config = dict(
    input='log_mel',
    hidden_act='swiglu',
    inner_norm=False,
    optimizer='soap',
    precondition_frequency=20,
    lr_schedule='wsd',
    decay_fraction=0.2,
)
Rows from block 9 of a small audio embedding model, named by matrix and row number. Rows with one number within an expert belong to one neuron, the router's apart. Each number is 128 + 32 x the weight over its row's rms, rounded and kept within 0 to 255. All counts start at 0. Numbers have three digits each. After the name is the row's rms in percent of the matrix's.
Before each expert's rows are labels from the 100 clips, of 14976, where the router gives the expert most weight on average: "top examples" is what is common among them. Only what is clearly more common there than usual is listed. The data: short read English sentences (LibriTTS-R).
# router: router (model.blocks.9.mlp.router.weight, 4x320, trained with AdamW), inputs 214-319
# gate: expert gate (model.blocks.9.mlp.gate, 4x320x320), inputs 214-319
# up: expert up (model.blocks.9.mlp.up, 4x320x320), inputs 214-319
# down: expert down (model.blocks.9.mlp.down, 4x320x320, transposed), outputs 214-319

# expert 0
top examples: voice: female
router.0 095:124115115083101101083215133040130144102123181193120182115119155129147109115194134112082114150126159107124164137138122083161111151101118105112138157068180152114122147117145143134173038145145188151150106136062147121082153109109152154132132184175105048134160097063118129180128130197114153133119103140124101068111138155137
gate.0 114:127100187145099126037099102122110162083136141115123152143100136135074149165144169148109119135125128147152164090138113112166127177083097197155117110106145178110103170121161183109052110087110123117123069123162149178182114077116153100080100146143085092105154147134141130133128111109126148091143151093088117180150121090109
up.0 103:052106150141137116112126166162116151076152119107125092119156126153171128115152208105079143160167188118079077111128102186127089165045149124161090076119058144128141178156142143173089157123098145129212095086170106101092062089121143127069176126133086128149218187080166152200181056126145133139164154134110154104182066138103
down.0 101:093111116153198161130059108166140097093084120110125131139157162112150110170151171143114129162105110108100158103177096108109161145125110103172088138109133159181155064158184070126074116090135131103068152133161087175122143158130126135127124130139075106140174091083091168150076106126105155168124106099117133184110139151058
gate.1 113:132126142167127080143210113152098166161122159139146120130106156118127023111095191113130109099141077188132145103154127118149196086043134147121134143149115177099157153133121140151171113121100129117115194103121157120100133103105101122119114145110128122158172125126100102145072053144146067123160182113119054145163104131113
up.1 112:122115094169103164062141102024107124106143106107117087121134120098130152160118145150130169153139129112123117144193140124135109144173106093108070127121137064117114101130140102141135093097132131161151092093138130100169089132120183103133146152165079118143129195197111088136163188077089061126125079162108149159164112096122
down.1 106:130133106136101191132219068120157100104160116142083164155143104085183178144144129118119177155160154106127121073109114120155165145057126119120125181174163129147092166108146127178084112095128089125107103127103126133171054168142060103145117132163145117098126095097118134086150077108161132147158126156107191154147138144164
gate.2 086:087147124104136141155181185023109112144136077120137149140147132125179173112163130130113070154164104199142125172152103097093121157046173115157149188101154137063149168152152094176138158138121111142122152127171143161126161181134080157179107106136144108123087090142157129194103108077059118112130121087149126131102111180081
up.2 080:107152164105110087081079118251129141103110153110116114135083144116124040163143133108155141092106116098176101133092117088091127135154133154118112125124076070145146103170139208154093097102121129125142128102115120088117071144120157093126139104104090168103119179084137140149125161124122096141133137163141131110178143131139
down.2 086:139108114111125123146142195144101100114139144154144143166130153134128117134134097146095139142108135137145129138090129122115116124125149105123171085115143151106141150152055090123156115113138154131084163131115161171086092162175085116178119140090134102104165152196151100144171155113111087132127189124132102173103126072020
gate.3 116:115141153106190132124123127195091140153183117151148128099146128108106148095161173115123138107138113132118095095103111138114087138125118138141080140159118126104141119065170099110162075095125052126123150074117111135165088111097110087147135124132148114173142124070052087135116145149081144123199067097108221199141137077117
up.3 115:157104059178099156150122162074137110091086129138124122143174109132106104078121121124136137052137121154112121086106103150165192110109122071101114162137103083139085104161138170124136179151134158124134137119152149137106160166185149139202114132134196123118072117129189127116117121110141194149088204156157109039100129095130
down.3 116:106148150091084122121146059143123117087137144122152087053125155128135143114145088149131150145109148156118105130174134138110108117117107121084154114114175159141155085150162160099135095145150208135182086113195183115126115106152101122124099120139113117114165164162122103140121202160170165124137183133096128245075128126113
gate.4 085:176139109117155143082137093121158096142165066070119121169104151140139067143205132168073151119098102146081201127106104104136112144056106118111164135101121178144142119140137148191107139138117080128103141239093131127198108153144107121078104144154135125160046149138157143076091059106134159096136180101155122104147094166095
up.4 089:041116170110105180165161116166148129015109123140128180142109149162117144153068111139127110114116165087119097089072140137122159122226162125113079095088095073159151112078097101110116121140144137085125119007153111104096133113169135071175159124118155139116145127129104125162156178139162008168153109126123132127137093110158
down.4 090:128103162130089152126163106109090146097150118154142166093139093112076105137089113154165152131120093110124130164145132119166133106105077012128176075089103074107101094147125096089157149195163127085114140090109172145136147141106134122098111165077082144114091089062150133086148105113130127194100098178076080101138151142130
gate.5 089:126157143167170123151079126118102134216129078084103115127121071111125161121151194171095110105112149131142141153090138105110111123137137169125162185162129142136108155119156174163162138155198123138118131087140098064139128128129126109148086121138108143122151129072090139169145105134166110132118147073142181122131091133069
up.5 086:149154127175131164141097127170143105082120135106098104119108108149136077123134078120120066139142120122165143107190158152071135081144158118185063130118137082159128127167104116120161146109119202138133167152121162127073159114113120151113084136146136133158171114218103140119136149125162078149115118159131153136081129143144
down.5 086:172192175145076091118144137100097162121151106156149124139161099099172143170140103116185129094205128190142118097110118141162159148103133170107155100084154152092087079100080153145159113179182117086094154117125159147089160150137188147121156149096099118085126171090099217141133087118161066146138156119154107088131085113170
gate.6 141:144137146133208145093150125119160115093148145116116153126110140103125113088189173136124162102147134015142103091127165162136098114099136174033110127152148146136138163086106129102103143119149139119154149177123173072072120128154140141130119168129143161037073125076116120125102060164178191142105039118133155071105108119100
up.6 156:129135158209199108124105167213142090121134139107095137068153127150146159119185192173159114149124076051143160137164145121097117177120139125049134120144124141119175117126101106094113066113128105163124113162102101129111123089159132097126072159112190083119100120081145111116127046135137186126138088096178148095120087126054
down.6 144:082127168095086128155094136121133123133106102133119108185131136148131128142073095150096161146134224174103103125067117095116157120162143091164115152091174089128110115096151143139101161174093140116123161146157115141163092211102122118151102092123100153201158134132146129098162081058171131159151157144163108066131168138184
gate.7 101:129161109157187112149104184144090135164104157095124156154173098130129102144053049100072084181116113156168123117163145123136132160062084175137133093147123140138120130104105110153123209176096157107142131164150115138135171129164159143121121152136075087131128147093125141182090129209133165141138120124075118197168117175146
up.7 091:133126165084082165155136124112182126147148117134108169122111146113190134113144117118130178092103197174136150132126120142031096110045142147174127123164160150175094038178089138117130060102124116174141161164146101079098095045144132088119138120108152106125182099116123110148130143089119079104143098155141140059124105095124
down.7 094:176085129119091141129107123101138098186125119106103040172130101120108159129156104162187135084093127139133097126152113158131107187184114117194168104132149122196100059144186092124175134108094176136067162124196135137127136084120108189160107100138060127089184175161163098114166191107104152085135156123088124126143167136092
gate.8 126:173130117155056062153061156156129127082120148092118160187077130111155135159111075061058142197094071110129143143170111082163186121191097127130145071096146189161107074109127131121100126177107147132122166185139125137076135125130123150103139114092124100045170143133116089119150228120085029146149118104107115147146148101115
up.8 126:117143157122097097109078137168134154155130138128114144199056145102167159155121126065075123160109101116117164141169106101130159093139103140097146071107137186153110078167136172107078080133105135135119182199110135165068169163106105175131102103138149101074199129113131098134157195158082076157134155087134095167161106080059
down.8 109:150096174167128075186133161156146121120134129156150115099150103148119173106157106087162098153144157134124139188148125083118104153146095055176149176186154183143215124170111119092091135090138098151143076171102149119128097150153099137176101122139101125089129090128122135140141111129148126104098126196086084142150148145127
gate.9 087:106094122184121138107112101138127099120136130149118131106147100149143128128088148141202181095126147166173114133133128117129123119174072142200120147084108158121108155093179141086154146181101149143103078101117124143058164105167201133156133179109127196174091138143110124146088138094125103087160158094151130202165124167084
up.9 086:126168132050129093074121109108136119200176130166132144152113068144084136155105176121107162151091124157133156082057148122129164135087146172123119174111157151085135142161154147123152196095132128112124120128119138130091074155112174064083154099126143143141112133104133151121153096149123111103119188089188132151169098166095
down.9 085:092148172113089176125067147152137119072141146095136203114145092095142133181156140074121039115149135152132156091152085096118151095169137089157118164079147107104143102168119211083135150113144098162166097119110095190090077178128113130126164152094111162082183130144102114153107174103125063136137060164111174092125129112106

# expert 1
top examples: voice: male
router.1 104:115183160125074140136079168161188112135130122136129119097154113146165139162061144160135129118157124118172165111127131164104144032162167117093170146127208103086119113129156151109116086094130116194140156085085133080138135174153125146172118152122205175076131116092190159146168093143117048137232082156136143092128124167122
gate.0 102:112152138155159109076127159160172130194134106120134072130129116125103158099175194122046157078118087128107052101215147187115145111168133165087056204161128143123104141138118135148133111105141138156137089170143097069206115144089152119106137120119114119145146129135139131131142164151156159156081114045112094115124117127128
up.0 098:107120161149163104108081171185092105151145095128103083158149177072077132099144144134118104094077103191128071142202143198114154129195103109112108193140072137115122087122113109179152183065140164189148111104120152161147088153133161143138129123132153074155131144137086122132137160156156167155068111105102107087126125160112
down.0 099:163147103174165068085152173071124117173151120112114129163141164143094105068111125092093160176123151122141152086179116110121145088152118200161105138099147128143067082089116129142148065113176128038068086140142089116191068140121182112128161152165137139222112116122117094111131115161142094114124117102053120169077108179145
gate.1 090:128164153182116108109144155148159128141108152125145144098156144129099148055154187156141163136122090075097119138132168153134126181140158104143145196149157111090065149190160147139133116129152070103150116061118143163111083106069197082129102064165130172136070125183123065160103185099140157167148079120169154198170149145135
up.1 096:131090107109109140157156144142100091130139155134065083173165156193106126123075098132132147164154121189155105102122099098094150018074144135137119047133103169121154147170092075154107134121089089120108138113113152127179160151163106100126194181093061095116171131093159112116152066165124174113165076140069078133175093099138
down.1 088:156127172145158069079113135102151112101131091133135110108093092108128190150167107143195130153094134177087147177171154141179140125142151112163150148109173131144169152140097212118130137121103139180143108136132108199124171123088144084155151116109145111079150113159099128165092108086077168098073082175183139163116198108171
gate.2 111:141124107146145119089131084084191128105138116099149147116103144071124098128105131071174147164175115148113158090086128142079146166143134178122111102171071170166160104124166163118101118098107162160127175127148143120119114072155140167167088173074135170174117160138054157145084123145126142096140143153121129190126132148152
up.2 104:073154132182096157118085172169059096201167168135097115152169162129106181156170145143142125113096158112126111168117136094165116155128092123160088101084135143100126135100117121132116157161188084102154114143135100136130146131132177105122163085151119091098177092185171121118175172111143198152091156101149081114142132121096
down.2 115:156089095168114142159111154093116122220107127169097175161138180125164075129093144114101126100139168157119147132128130110126116114113098144129087092187100142094172148157133131181122172146104180078157122091167154153143173101133129124131101181092030115179143156174118123145127087138106059135096130141133142190127124072120
gate.3 108:124109045116143134106100119070156110152142180113125130109144151150152146117133133158145094123112135078111088124066116142076113167160115114165089092157109210124148077073129078108137148124163094098129122133110181163167124160079115120107106129142164175141127123134201172119116068096110085115160134103142105100124117089112
up.3 101:133153162170140113138137133144072144136139132128124154141079121112093178137178174087120143141155138155145135099126158128152178047037126142127158182148166093134121111129071169143109120114116175127128149103126096084155184109115122174108146122124159089150149123119117110153164173094127136171130158119096141124151151141170
down.3 108:100115145093192137118114114108213151131128157128142128121097103148150108149097124153176212120100140115115130156131152085130119131189107067160068106106154137154060137129093110162111118128151166082069154141180104128123136142114164138139175145089096094066171156061165168107126131143157127125102110141120101103142090117169
gate.4 086:109144120121172092088177151086056086086130149125118119114120165128073120101130065130191113161151126145148103131084140121088101162126149083146142102153113117151162112127105142058184181148113166126151113083134161144132225163097118074166128115146130111134173088085130042142087176146100178102124123129104111089145132120118
up.4 081:118108120138114145139175148132114135196105146148162115124159105120155092118236200142085129151105093130124118181143107096102149119155098142169147126082187072171101121150145133139082072106168091102119098098124080124099156110148109120071127154167102155128141096103109144097122099171126187158168142189167129134163134149098
down.4 080:128133124118133137150149137094090151078108127165142125125108111115121120154108117142153081143105148086143132105118122134106139133154118123069103114112159138089137125112174120164191123149099119166113137141115197200205177106110094109166106152155129123090143131163079107097189097079169095158083056168183128143153126124145
gate.5 097:236089102112153115135171151177125151157127128171120082112095163122122111108154192137174054137151093163131141097085139133094146152162135101081108107122130212164111136132141174139153110114198189179107113127157126181161074136124054178094156091169099065172155142164060146150157090134185166114079164126088081153150140114129
up.5 100:205126089171158145118178102122139096146119130106148097117129126111175146119066161116076124159123136064134106156184085143081145128172114139132128137153133123157112140123144166121108184111109179102114103120100116123069119138117201153084116101097051126134119113127176094152040212216126140115158118136147153089101116173129
down.5 110:162092145110172153100188155168120091107086102121181091149120191153060102128135131092140100112135078099123113104105162150116111159102139150151150140130136171089191106157138184196150100184077141120122162109110132128104161097087131094130101123087115163191114115090111127133106112127172189115142111096154096110159137145142
gate.6 138:199126138116115097128141131107178112133108120181124135165109106166113079130102116095109127124106132126132151180134140157128146134132097068155141169108164133124116121218116153119141112203115234186096163035124094209156104083130114126147083166124116124193104153132137154118093089087088040154147129146197146118113145152139
up.6 126:138102116149118112118191156099091101076128136087122136118106097152075154192127111152144139143103120090132117076077137155127124105168123168150112110197123113138114138136106131136143090113074121125156115180122104124125074125138155102111128130081144069174136100116165135114110119150101142086128071138148133099133152149115
down.6 140:093134140141103144140098175122114099115111195158142144055132088156094144120113168173149161138149116170124147145130119154137126173157133030192152171116141115073184121114136194193111042128109097118121070136095144109143143146159122118027132131137174120123111084182096161198116130102069176133116161134158115096072150137200
gate.7 103:147157141117122101139113101136116167119111131108136131185123099115154090125161082093107176061123059100113103083117100091214097134088155154144128071116108143151169151188160094102139159169126146088172168206105208164144166130079118197115118173153053120148112089111129126091100080144120144116118084185128112152141135138145
up.7 106:130159134118072158121128084192131098116135103129104084163118112107169131123109122123182125077123148178133119135130130134086132122107144100108112144137121173168123140149140105139164146146103132126118120063148160170127169112164085146160116076124104162155154132104107076068159189142121185113122152088095100096153129098176
down.7 102:116145131104152086149154136140071128151159161117168135211134109143082109084155148106181108077159104112128160174118094171123128146125074140185101108134078085103084141137084148083117132138162134106159101107145096098088156123122089089156124162178107108129081097077120123142124117165106238182174134116154092144111127089168
gate.8 114:165150181193116172119167146095146115117142142140158101138127122168130152135155181129175142129166054143182146161113149109093137085046116141114114109155143105124162160164187090073079090204094163092120136112153141124144132125100161136191096152129200150139166143214195147131142111130142151114114145178124107087148103125153
up.8 123:057082088153179184106120156079160121108129081129087081171125170143167150129096140142190130118115141051100111097130126184119159083082146152090125116163189180138107102127085117117116148096156168159134077081203087139110107066156183134158143157149141134152107140140100146114089131109187179090133110094103073169142127094170
down.8 124:187185174129077129148088127086160125122162114124098045151153160130138095099150143102147115077146155162144129132080088047157123138125089164114078112105078132108092087169094169167144193119158146098109145037122125118146088089131085105142132151131119170086111152108102149171203084144161098132150129164101102147109097141122
gate.9 090:129152140218120134089102132170129119000106146159096162082098108143066138154083142167162096163166112113102126064179136109168113185122102165126177048136174141147117097198145167114154107125141090133124094162121110096117128125156085129153128097134169124197124127109079137154085071163138109156116138114130169160143136193139
up.9 090:145148110140099083123139162097061144160124100091145132136107109150123113144139133089139074170123129164146110156176133115092156172143161133084109122108128089165140194118149097141166156083102096108183201186114112127175151138139103103111127145110170153088121108102086191089122207120155170160127062090109138127120103093149
down.9 085:139124151135120174122160120089161167162169104109115111137148180128137117085160171090104141137105054082110131167149112141090172153042132138122119113150120166112106098113100191137124156128065093143076181126085108177147142188063081135102194143098083135143146095146171159146091171107146139179169129185167155114122134135126

# expert 3
top examples: voice: male
router.3 099:129135096174144129143146103090074108118120116081110118131092113105103124147110143128193120143129148157116123135090120186135129150162126159133123110198121136149109156132119095126089226137087186150119078091178115153135054120130137135149128104112086082199150154254110106103097118062120097130087210147147154192135115103140
gate.0 082:140149127083070129106159136191158110187160126169115110155092141167194113079148120152127137164075129105103104123124126086097142047004120150198142115136143087140133137105118184058155110109115142152094113159108123119069127114129147129090131088194062106095178095143091133134169058167143181090122149105119137099113114112152
up.0 079:178130121145161090084128093139179134091101127164131106103156119108137122107113121131116140138146112087102124103110155089111168133012132170136147102156145055187135121097131149142147200130205167103139084061149128140165083183115140136149161115132157143138123130164155123112102126147123201128067119135105124107128122104132
down.0 085:151182106131151103116141115157069133165141128110157084130098173102101133090156111161160123113105082117114100140143133148130137119159132121151116148178073144078149163230120135100148112147142146152144101094109117060074191140135087144162088149188084103201112128130150187089120166122185157108140134106154086185113167176125
gate.1 079:127127109133134184076133140133079125122094168157172154114151109165151159116176120152138133139063157091091138107164134167087103085157150105091122162113110099107129092086127072187154093116094072136084162100122100101115143159127169133151131122090163112067089155156099084119145132141089152093175125096152121110102131152144
up.1 078:120107111085129131112133125149175132152113169180129109193156117127183155134155114136158108164148107119139097133175160193157083150139119077132118138106040079100131094079116045192145102023085122142146142132122130149124144150131122088135151114139166095033125149094104110133154181157133159122110147108105109159105143134152
down.1 082:114182140158184109185109097137128116143114110159167065106121174124191102127146120109092143147076169109125143109145153131096158124000109141144199159127155179155184129108114083117095133147122139078131152162133102136161160195083088151113130134161085104095124117092149093108166089125125123159104122126163099179107090172162
gate.2 075:133097111074095204110143105085078106093091127147108111136181111146137118074147099096113143131096112083161063170163124163113137125147139079081145147168111149112152095152207099166155114125129148106120106111095082157151123139103102121136126186057112097157050091105161069129116087067097185132030095102105135089127123171093
up.2 075:126117086151128146129114152125134109112081154122059102189130123082142171166151135165165155138125095102085096160056144128069057065146105135120135120168146092153140147067096151134045121124168120171111135115149085147184110025071134130143120100121073107144124109082166114109100109142089168151156117114184180133129114112171
down.2 081:122207131108167120136122170150139104133155099095124097134160125123120132132114040181119116124156152151112116094207111146141048157087117160116111205136127148141161115134141095114120133078097156127175097094178086101138118134128138165107102098101151110060144141047125087165134168122105045119178095081201139134155219097125
gate.3 076:104158154157133105072091102113131129081153107143132086113193159118103152153144161095143171111163131145138141183148131114132165158109075220077136098117081147089115100135139158145127058136078151090100108112146100113111135127135140185057127140123081130106113105137198145148123159115110133136073146137137127135151116175139
up.3 074:132124175130151105103214124148152064164169120130137094098115144160175121103115097142189104074105170124123130109060116071153125097210137122134121173136162114120119124112114120151124171152104065129105112076130105153115125092146049125142140089141129117006074165149146137112107114158141099106128185143124103135133147137172
down.3 079:123143113132167134076128107170129174115147149104117114089102161144185144055166138095177136168067157155161200116093120169116144164115143171128069104157129106152090121107083109165046078119139135150140081165150095089146102114095131133108108182162123118146114171123146153120142142147098161132103124163095113139087078112117
gate.4 109:083133147100127090165065133187129123153162116112136125128124112124176120066144118143090053139106154173111115114096149147150146136132137095179151143100142097181113118096149130114149087123066157125082151203184128120156174180130116130137185137081107127108146149149144070076172125164152133103117130120170141108107099077117
up.4 103:169092109096124162128181110080129112099099155140162121112165107103121109177077127127168164120113109108128147123125128146103110101115120177079126157178103176116158110103120153155121153142154103125146087054049143110136140095107127146085091154102149144105119098167149183209112142108109143174118101139137150145190111159153
down.4 109:087091134128113131137114173131113122133164116146142132151108120144121136096171049189201116146118061103137104100158151127164137072144091153157089183121117140196143124164137161085135126100144106145102142080145177082036117155124164186073136126076124075118163110133125127132091074099107091129122148174123098113094187137163
gate.5 082:201167159146155162132129152127160134147100136134147153153175063148121145169137052171116118118188190121127138114209163094100129144129123195053127139161179148172130125174150144126111140129217128142103149095134056123143104090179117173085120128151141115095107153099131094169135120070137154148114162111171128118169149114156
up.5 085:151107055138107124143112129167103096119146142093122101175116136127105142125146076124122088133109176103116135115170136024132144175155090201068127176154151131145081167094135142182105145143205150124128107133139130140133110103081166081097104169127168150107133120152144082135106152068110159082199178153094156170116141134107
down.5 086:134123110136066133163127092114136128149177101112132136085129092145167155174184147113123129103125117111157094112147101124090132101099132125152142175110151159128107146107118159151169109179111087151135144080157149151145165099137104184139134159174138126070179155179153152104091171115099104078102109152122091138128065115098
gate.6 092:094124163155147154144127056172139115145150126129098158072087138185123154077149122091075128154090095076086151115124145187071105125080098121144136122133127104076121091083106142139175117111157115140162105073156119148118098164182155188147128114118053136122135126139141108098136125159192064089072086134116053094117130082113
up.6 090:149156194118133121131123139102077110117133092144130100187126120117155099164090116161129121098111176186124102172149116075104127125153183147138169089135153157186157194141126116101138099138111133130128182153061137114122156116099131111118097129123199114122118155109104143140166104137102194107067169109144176134120102161103
down.6 092:109102115122188164055145135134083152173134118105126156110125084102113135129136120158113148160070120081141064088167132116163135099040112195128196138177146133101109140068198129150147117070152129153160161037121140127111133141123152152098127152100091074139141170120108158166139119188178112085154171094114106082155130112122
gate.7 078:162156161142153138191180110145117135110149120162133129129070138118167104114153129134138115165123118069127134090138134078144108125039141104158118128081104118145123158104130143137114120155165136129147100205140094097066121115102113158084152081151116116116093116132139148120149167170114184124151097063140116191100092150150
up.7 082:086105106184051107151151147088097116125179118132146169135157105182103131098073091079093166147166125118126090168168173149095082162031130115145123074136136192086142133151153124148118171093153102141078146141067118125151071135116111071150137183127161132168152194162149119117147087111146081131137118161118127082122105140105
down.7 082:152149170077144186120156124105096100156143181127114124173130087126186081201173082086119129132104138102108115118140127120101141114121127142121102089157144130083106178149107094089107112147106121125127108081124182138101130099120132147129148121139105046163146146062153122125161055130124079138183158102144140089140138095135
gate.8 083:127109105110155089177033110063176188114093154100082128066134150134073168138139125060117133152158128113115194097172177128126157102109110114108145146137130139108177169089134147107127131187121127119169172148171081174135151084092128107108189103107046064111125166154092120106161100152078110123218157110106136100145129150114
up.8 077:172165147105140102157076074102109144169138164166119092136089073156133106189126117154102115079106103090159119114175133183113096139150124153034038080145094217165150124116124074149087156142107071147123148139136086123156112092156124151125097131121118119135149119131107149119169066132154078147136054142120072093153069112143
down.8 083:099115157066193119183057135089103130126069137134118139133144135142149153154162133101072074147127152175103168081123097124149122189140099171108130139149132116127197114116121109168166186203138134100109134133131141129103142169154093200131162172141135142190070108123135143132137166122126201122116102131170143103125114091141
gate.9 118:227132165120127135141095141123146137108121093153144137170133073139123161109168097120125150079105136117113121099078090107145125159216139147155145016140149142092137155121161191128091203159166187145143136043048106096105174142119149063133095111141113109074143122195141119096104140168159172121091097131176142148084136084145
up.9 110:071147093202117111125124124194155067140127116114144140082116168125139121192066156115102136175156151143130105140150149149104134110042141136076128207085134103119125106127104098140148045141097108094089086156146130166129122105137110163075131171122103138158085146087141122195153093121131075153146096099125096100144155168103
down.9 109:142140042150172102114150147063104121175078151122138120116181110158181128124120104133098166091097131118101153116166066125099082050106138072150128121087126171202112149111110142143184121133141157197118106117174140063148124071124196120136179113107112100166108105147089140097157137087119069160121094131105118112093171156127

# expert 2
top examples: voice: female
router.2 102:136085125139180094146085124183112151170134103136106114154139137100084144101121084118126140122103067138083111113137123060126135151104112142128112108112000139148131099137090148148127129163162016073087184187165113139161169135138116114098119070081105187074113150099093147091148172152106193096096127116100119166101134132125
gate.0 081:052146167145111087117173106139094093172108104121146061115128092152132116117076170180157148087131125072111142091132114165150149183157130166186123174063151120032111145182146129178172147140127096055169160113144166207161081137093133109074175150101163128140104120159102129135216136115138145117138187165111160141142149096173
up.0 086:154111157129121163125157167062104149105109121095165145172168130106125121147045105133087115119089193172168147162161173065078125133056134082189105086133173159096138193126111066117131140076133125135063074092129093088126126090166070103121121135132244127060112086134147128099135130105173055163138179116121136159134126146173
down.0 084:162131125176129134113080145113152136185155116128146109156190075086089149145187148132104065103158068161096093102122138133103095128143139103140118157153119106116175140122092111130140096129161143207099111144121128099116077141102154120116057152098196084147102114103105180103133159137114144133165162123107149123152100140131
gate.1 105:131168117110131132148112142195154119130133154122167120134109071143146170147103093136109083165170174146115142091120144106100131117042113125134149112132151102112134105138119153133078172131111081126155119075152128141139171112106091163212126118113144164104136158193134155147149054132158116148124107071162101138129144110106
up.1 094:161134099075155108156165149220121137156138154049137101119146160090160122134097112105139103141136206146126106105112116128113128124061123166124140132099114113084144096152119207108116154125108050167137154136116159078069145108077121140180122125126149203100120183136128145218155098124127127151140159094100131158136131058135
down.1 112:144189135117153137123119177153136157129168204101112157137109103173162135139132159132150136128115134100136166149062133083160138103138159177124137197101126192018195132107127131144142131148094150146097058121167125118077150092097103160115178112139157160162141087091075154111171066111228101094082169134125166105135152100177
gate.2 080:120176120163146139120167083084156134090123144147189118176108108109118064051102156077152113106180161117125145093167170117153093130166133125090125158078043149128156147118153117174120128181148112077030154121143125142148157147096115139113098101121103047135139199141138108144145145100135150118117066173099096167069174140152
up.2 083:128123152129128156141186189108085163114094113096162144160133122130085063176168078126110180126189155167148107096072128126126063185079125132106121167088100095204097166150075162146128051197144164109087109181143141127153139075137103077101148135155141136111169118125126108152134140119135054137089100092140108124145136180111
down.2 087:141131140167144087104080127139151162131185135154109205151193139120102153152070093149133175156152082128130104117121108105083107196161143131060128116091124092153148157120154197140162082133114062135119095114153086112127203122146135121177133122132152147120122063107126172149188102123185067073179133145139117075139111106115
gate.3 127:121159078094181096145181139087133102112124079103111072172094132154158111151149143114107127168091114030127159144160133123103117178147131110220114104093113150090163112110177049140082091102066116122120181169128094112128127137153117116105173112151150131149148131146167127110148068123119164134129152147128100003138125108117
up.3 123:143169083081152111133161148111111075132095101092133070112128143129191123161111094115111132156093127068118134153110097139095102203133129121231127108100148136125129122142114028139052104112077102090086174150108136096142115094167111118128167112119160195177135099149148103108121096129115186127158108140137128062114113129152
down.3 122:126116077118134141161155102131135128136114141166118116132136094140116155177153146145145138084160059080090111148142115104105111047084126198125143053176144160117138134137162055094154121126145103120147136169057128115140099157060104194149096148168068112157127141140141121120135178156145059117071096132140156092137117056123
gate.4 112:127124119131106165115112099149161088092146138156171114072160124155141169163122145150170190139060099202127131122178121167160111191068100183118086115054103160084128106122125136109139120102130142128101103152173127119138122194085141113160142193136102102157116147087086138173166101167116187110136174159121150160134123086131
up.4 109:095140170103163178115114154099161132088106124143128157140155160184105129134107164110143154144083126226136110082146162111182086171074118193190115121119106139134129092155097109086159179131121156137162089128148114105157128160109110117118145154108112110144125125139092060120141133115128157149099105132120065154134115107076
down.4 116:076108178155065200153042123149135122122138129146127123169131126134186126100123136095152118148175148151112119131151112153192160143160145080037128083101132039155089069119091168188094097135184140179120150105156124114114052153104118085177143148191134087156170120186113121124099104101133101073134142142180138120143107119135
gate.5 110:128105147135167082153136142107108132036117143154128122107133161083115134139150088126188150133124081149143071117124154156168145102171170082134100111149130097154143135141146114143146189150133222103155168080117134136113236160144134091112092169132129191126140081116180129153083117143129116193153170125105136038100140109106
up.5 107:133114099146127128070116105159121156134140117113131130138124094136150149108099141159139088157119080134102155165091101129142150127100145140043124125120064189089106077114162173123191022148109059160089146160143161073140001142082123150162135152158121127105079172146127157108127123180081097091106076171128088157143142134096
down.5 096:136080099159069118121081141128153137191116130107134184151140143173140175122088114133147178113149150094122149102091131117089097155104121094119115148169128163094122130120161108085128144113117135113138153086125130151113207103146109147131100100170159172130116111127140063115170166175090104126095116160063132177111139120195
gate.6 066:156160126112126061169124079117116087135155131184154111122135108169126162115106192163130094127087182075133160077139114088135122151145103173108154136048134095146140104131160131107115122130142122113115115129106101131096140139122177098142137157125097109185114143115201198140089110121040125105126086083125142171120162160158
up.6 075:124143086190138106169101140129137101115127123106130105151117113141151149152151155135108134207107131110137139072144109157112110209133099122086079127123061133167083108174128142161135099151085109133148157081105145060204061141116118174167089100154101131083132144046160107100116170134095092112183056127160163100114127162131
down.6 078:183122100079150083142064160095053110199148154127164118155157034128112133120106089142121141119123161185197161146087103122158102125145172174115098086124117166066164096157087144137159120112126170090098129126115128088087117147107132151142098119145138099109113106125147100123109120134084158124162130155179071190100146144156
gate.7 079:143133171071162118103133119161139115127154073138109139137143116142114156075100160184046159150106131157106092176166099136156131166119088146220144164115183110173114129124113154151145112083124113120120152160129104149108050150127113071108163126140124110177061148138182128097066125126063120059117059112165132079139157139108
up.7 083:149139147112148154121133098139104187174139131176097147103121085113076120101124101124121128095094153171109124193158098130109113149105070112173154134130135150086106123166113086142114124084103098110076189126133152157068048153109142167128090126153118081084073099105119172145099109105131030115099107148066117112133100124124
down.7 078:140116132144143112139128179134134159132113110167147093118141180091164136071087114115094069141206176116131147115112140133114161110143120082098186131108123088079101170132125146169109148135103125098131191136083125096120076171137151122113097163167088162068109136094109126184144142128134056122109181111143097090090114101108
gate.8 077:191164169096090145137189114170148151110120085106152107127134143156111126140190172131114154119150178166064146110138102103129199127183192090144108158085126127121085121139155196102145102135094097105128131153157130207154111138112144144109128150151173104113153162075086123145131169115128076089138132053066080165154133161120
up.8 077:131066137173120143161057123112102139079133139134138144135101122078150163108112210141122123144152132153132114151233132166148119076112168118134139129155118123118146132158118157101128106125092131080097141149089153141135124134125145180073123093170094139185143151144107152137140106138109190094137055147185154165159186095150
down.8 077:142191141126149142107139161164123144106101101103079147174124128071112177113168153082117136100133119177153114157086127111116042151115153107118069213098127107135101146090140125095114136141106100184108186096145149122158092056100137132112131115131151135127142148146129098123144114108132151100143139118106131171138131144175
gate.9 116:127127144165169150152048154095110124137098151103151126110081118093082080125180104119142102157124080167130117130076119102200191164157129135108127176142148168118155121067141151105165080153145125146095133077122102069153179073136121152153158162156145075098128132164111164164124114169060192147142105132167134038153152129138
up.9 109:187181066183126130149113104168148138153129170066147152116118126103088121115172082119155135132121134138121179088095143157111094145183145140118139159114078162156096107090124139127149168105084126164179103086094127087188118179116123131145112120130109198125172124097119146100162192128122114074102076102134145025113135112127
down.9 106:163142152132082182139186100142131149093122109168110103149063109149148157137131165079120108138123108097137094147137170128150104220089106039111121109208135096198138089124109063146119100169103186118119078110128092111091102125115137121140106138171156162147106118060144119102113122134125157175100151086100062129134120109097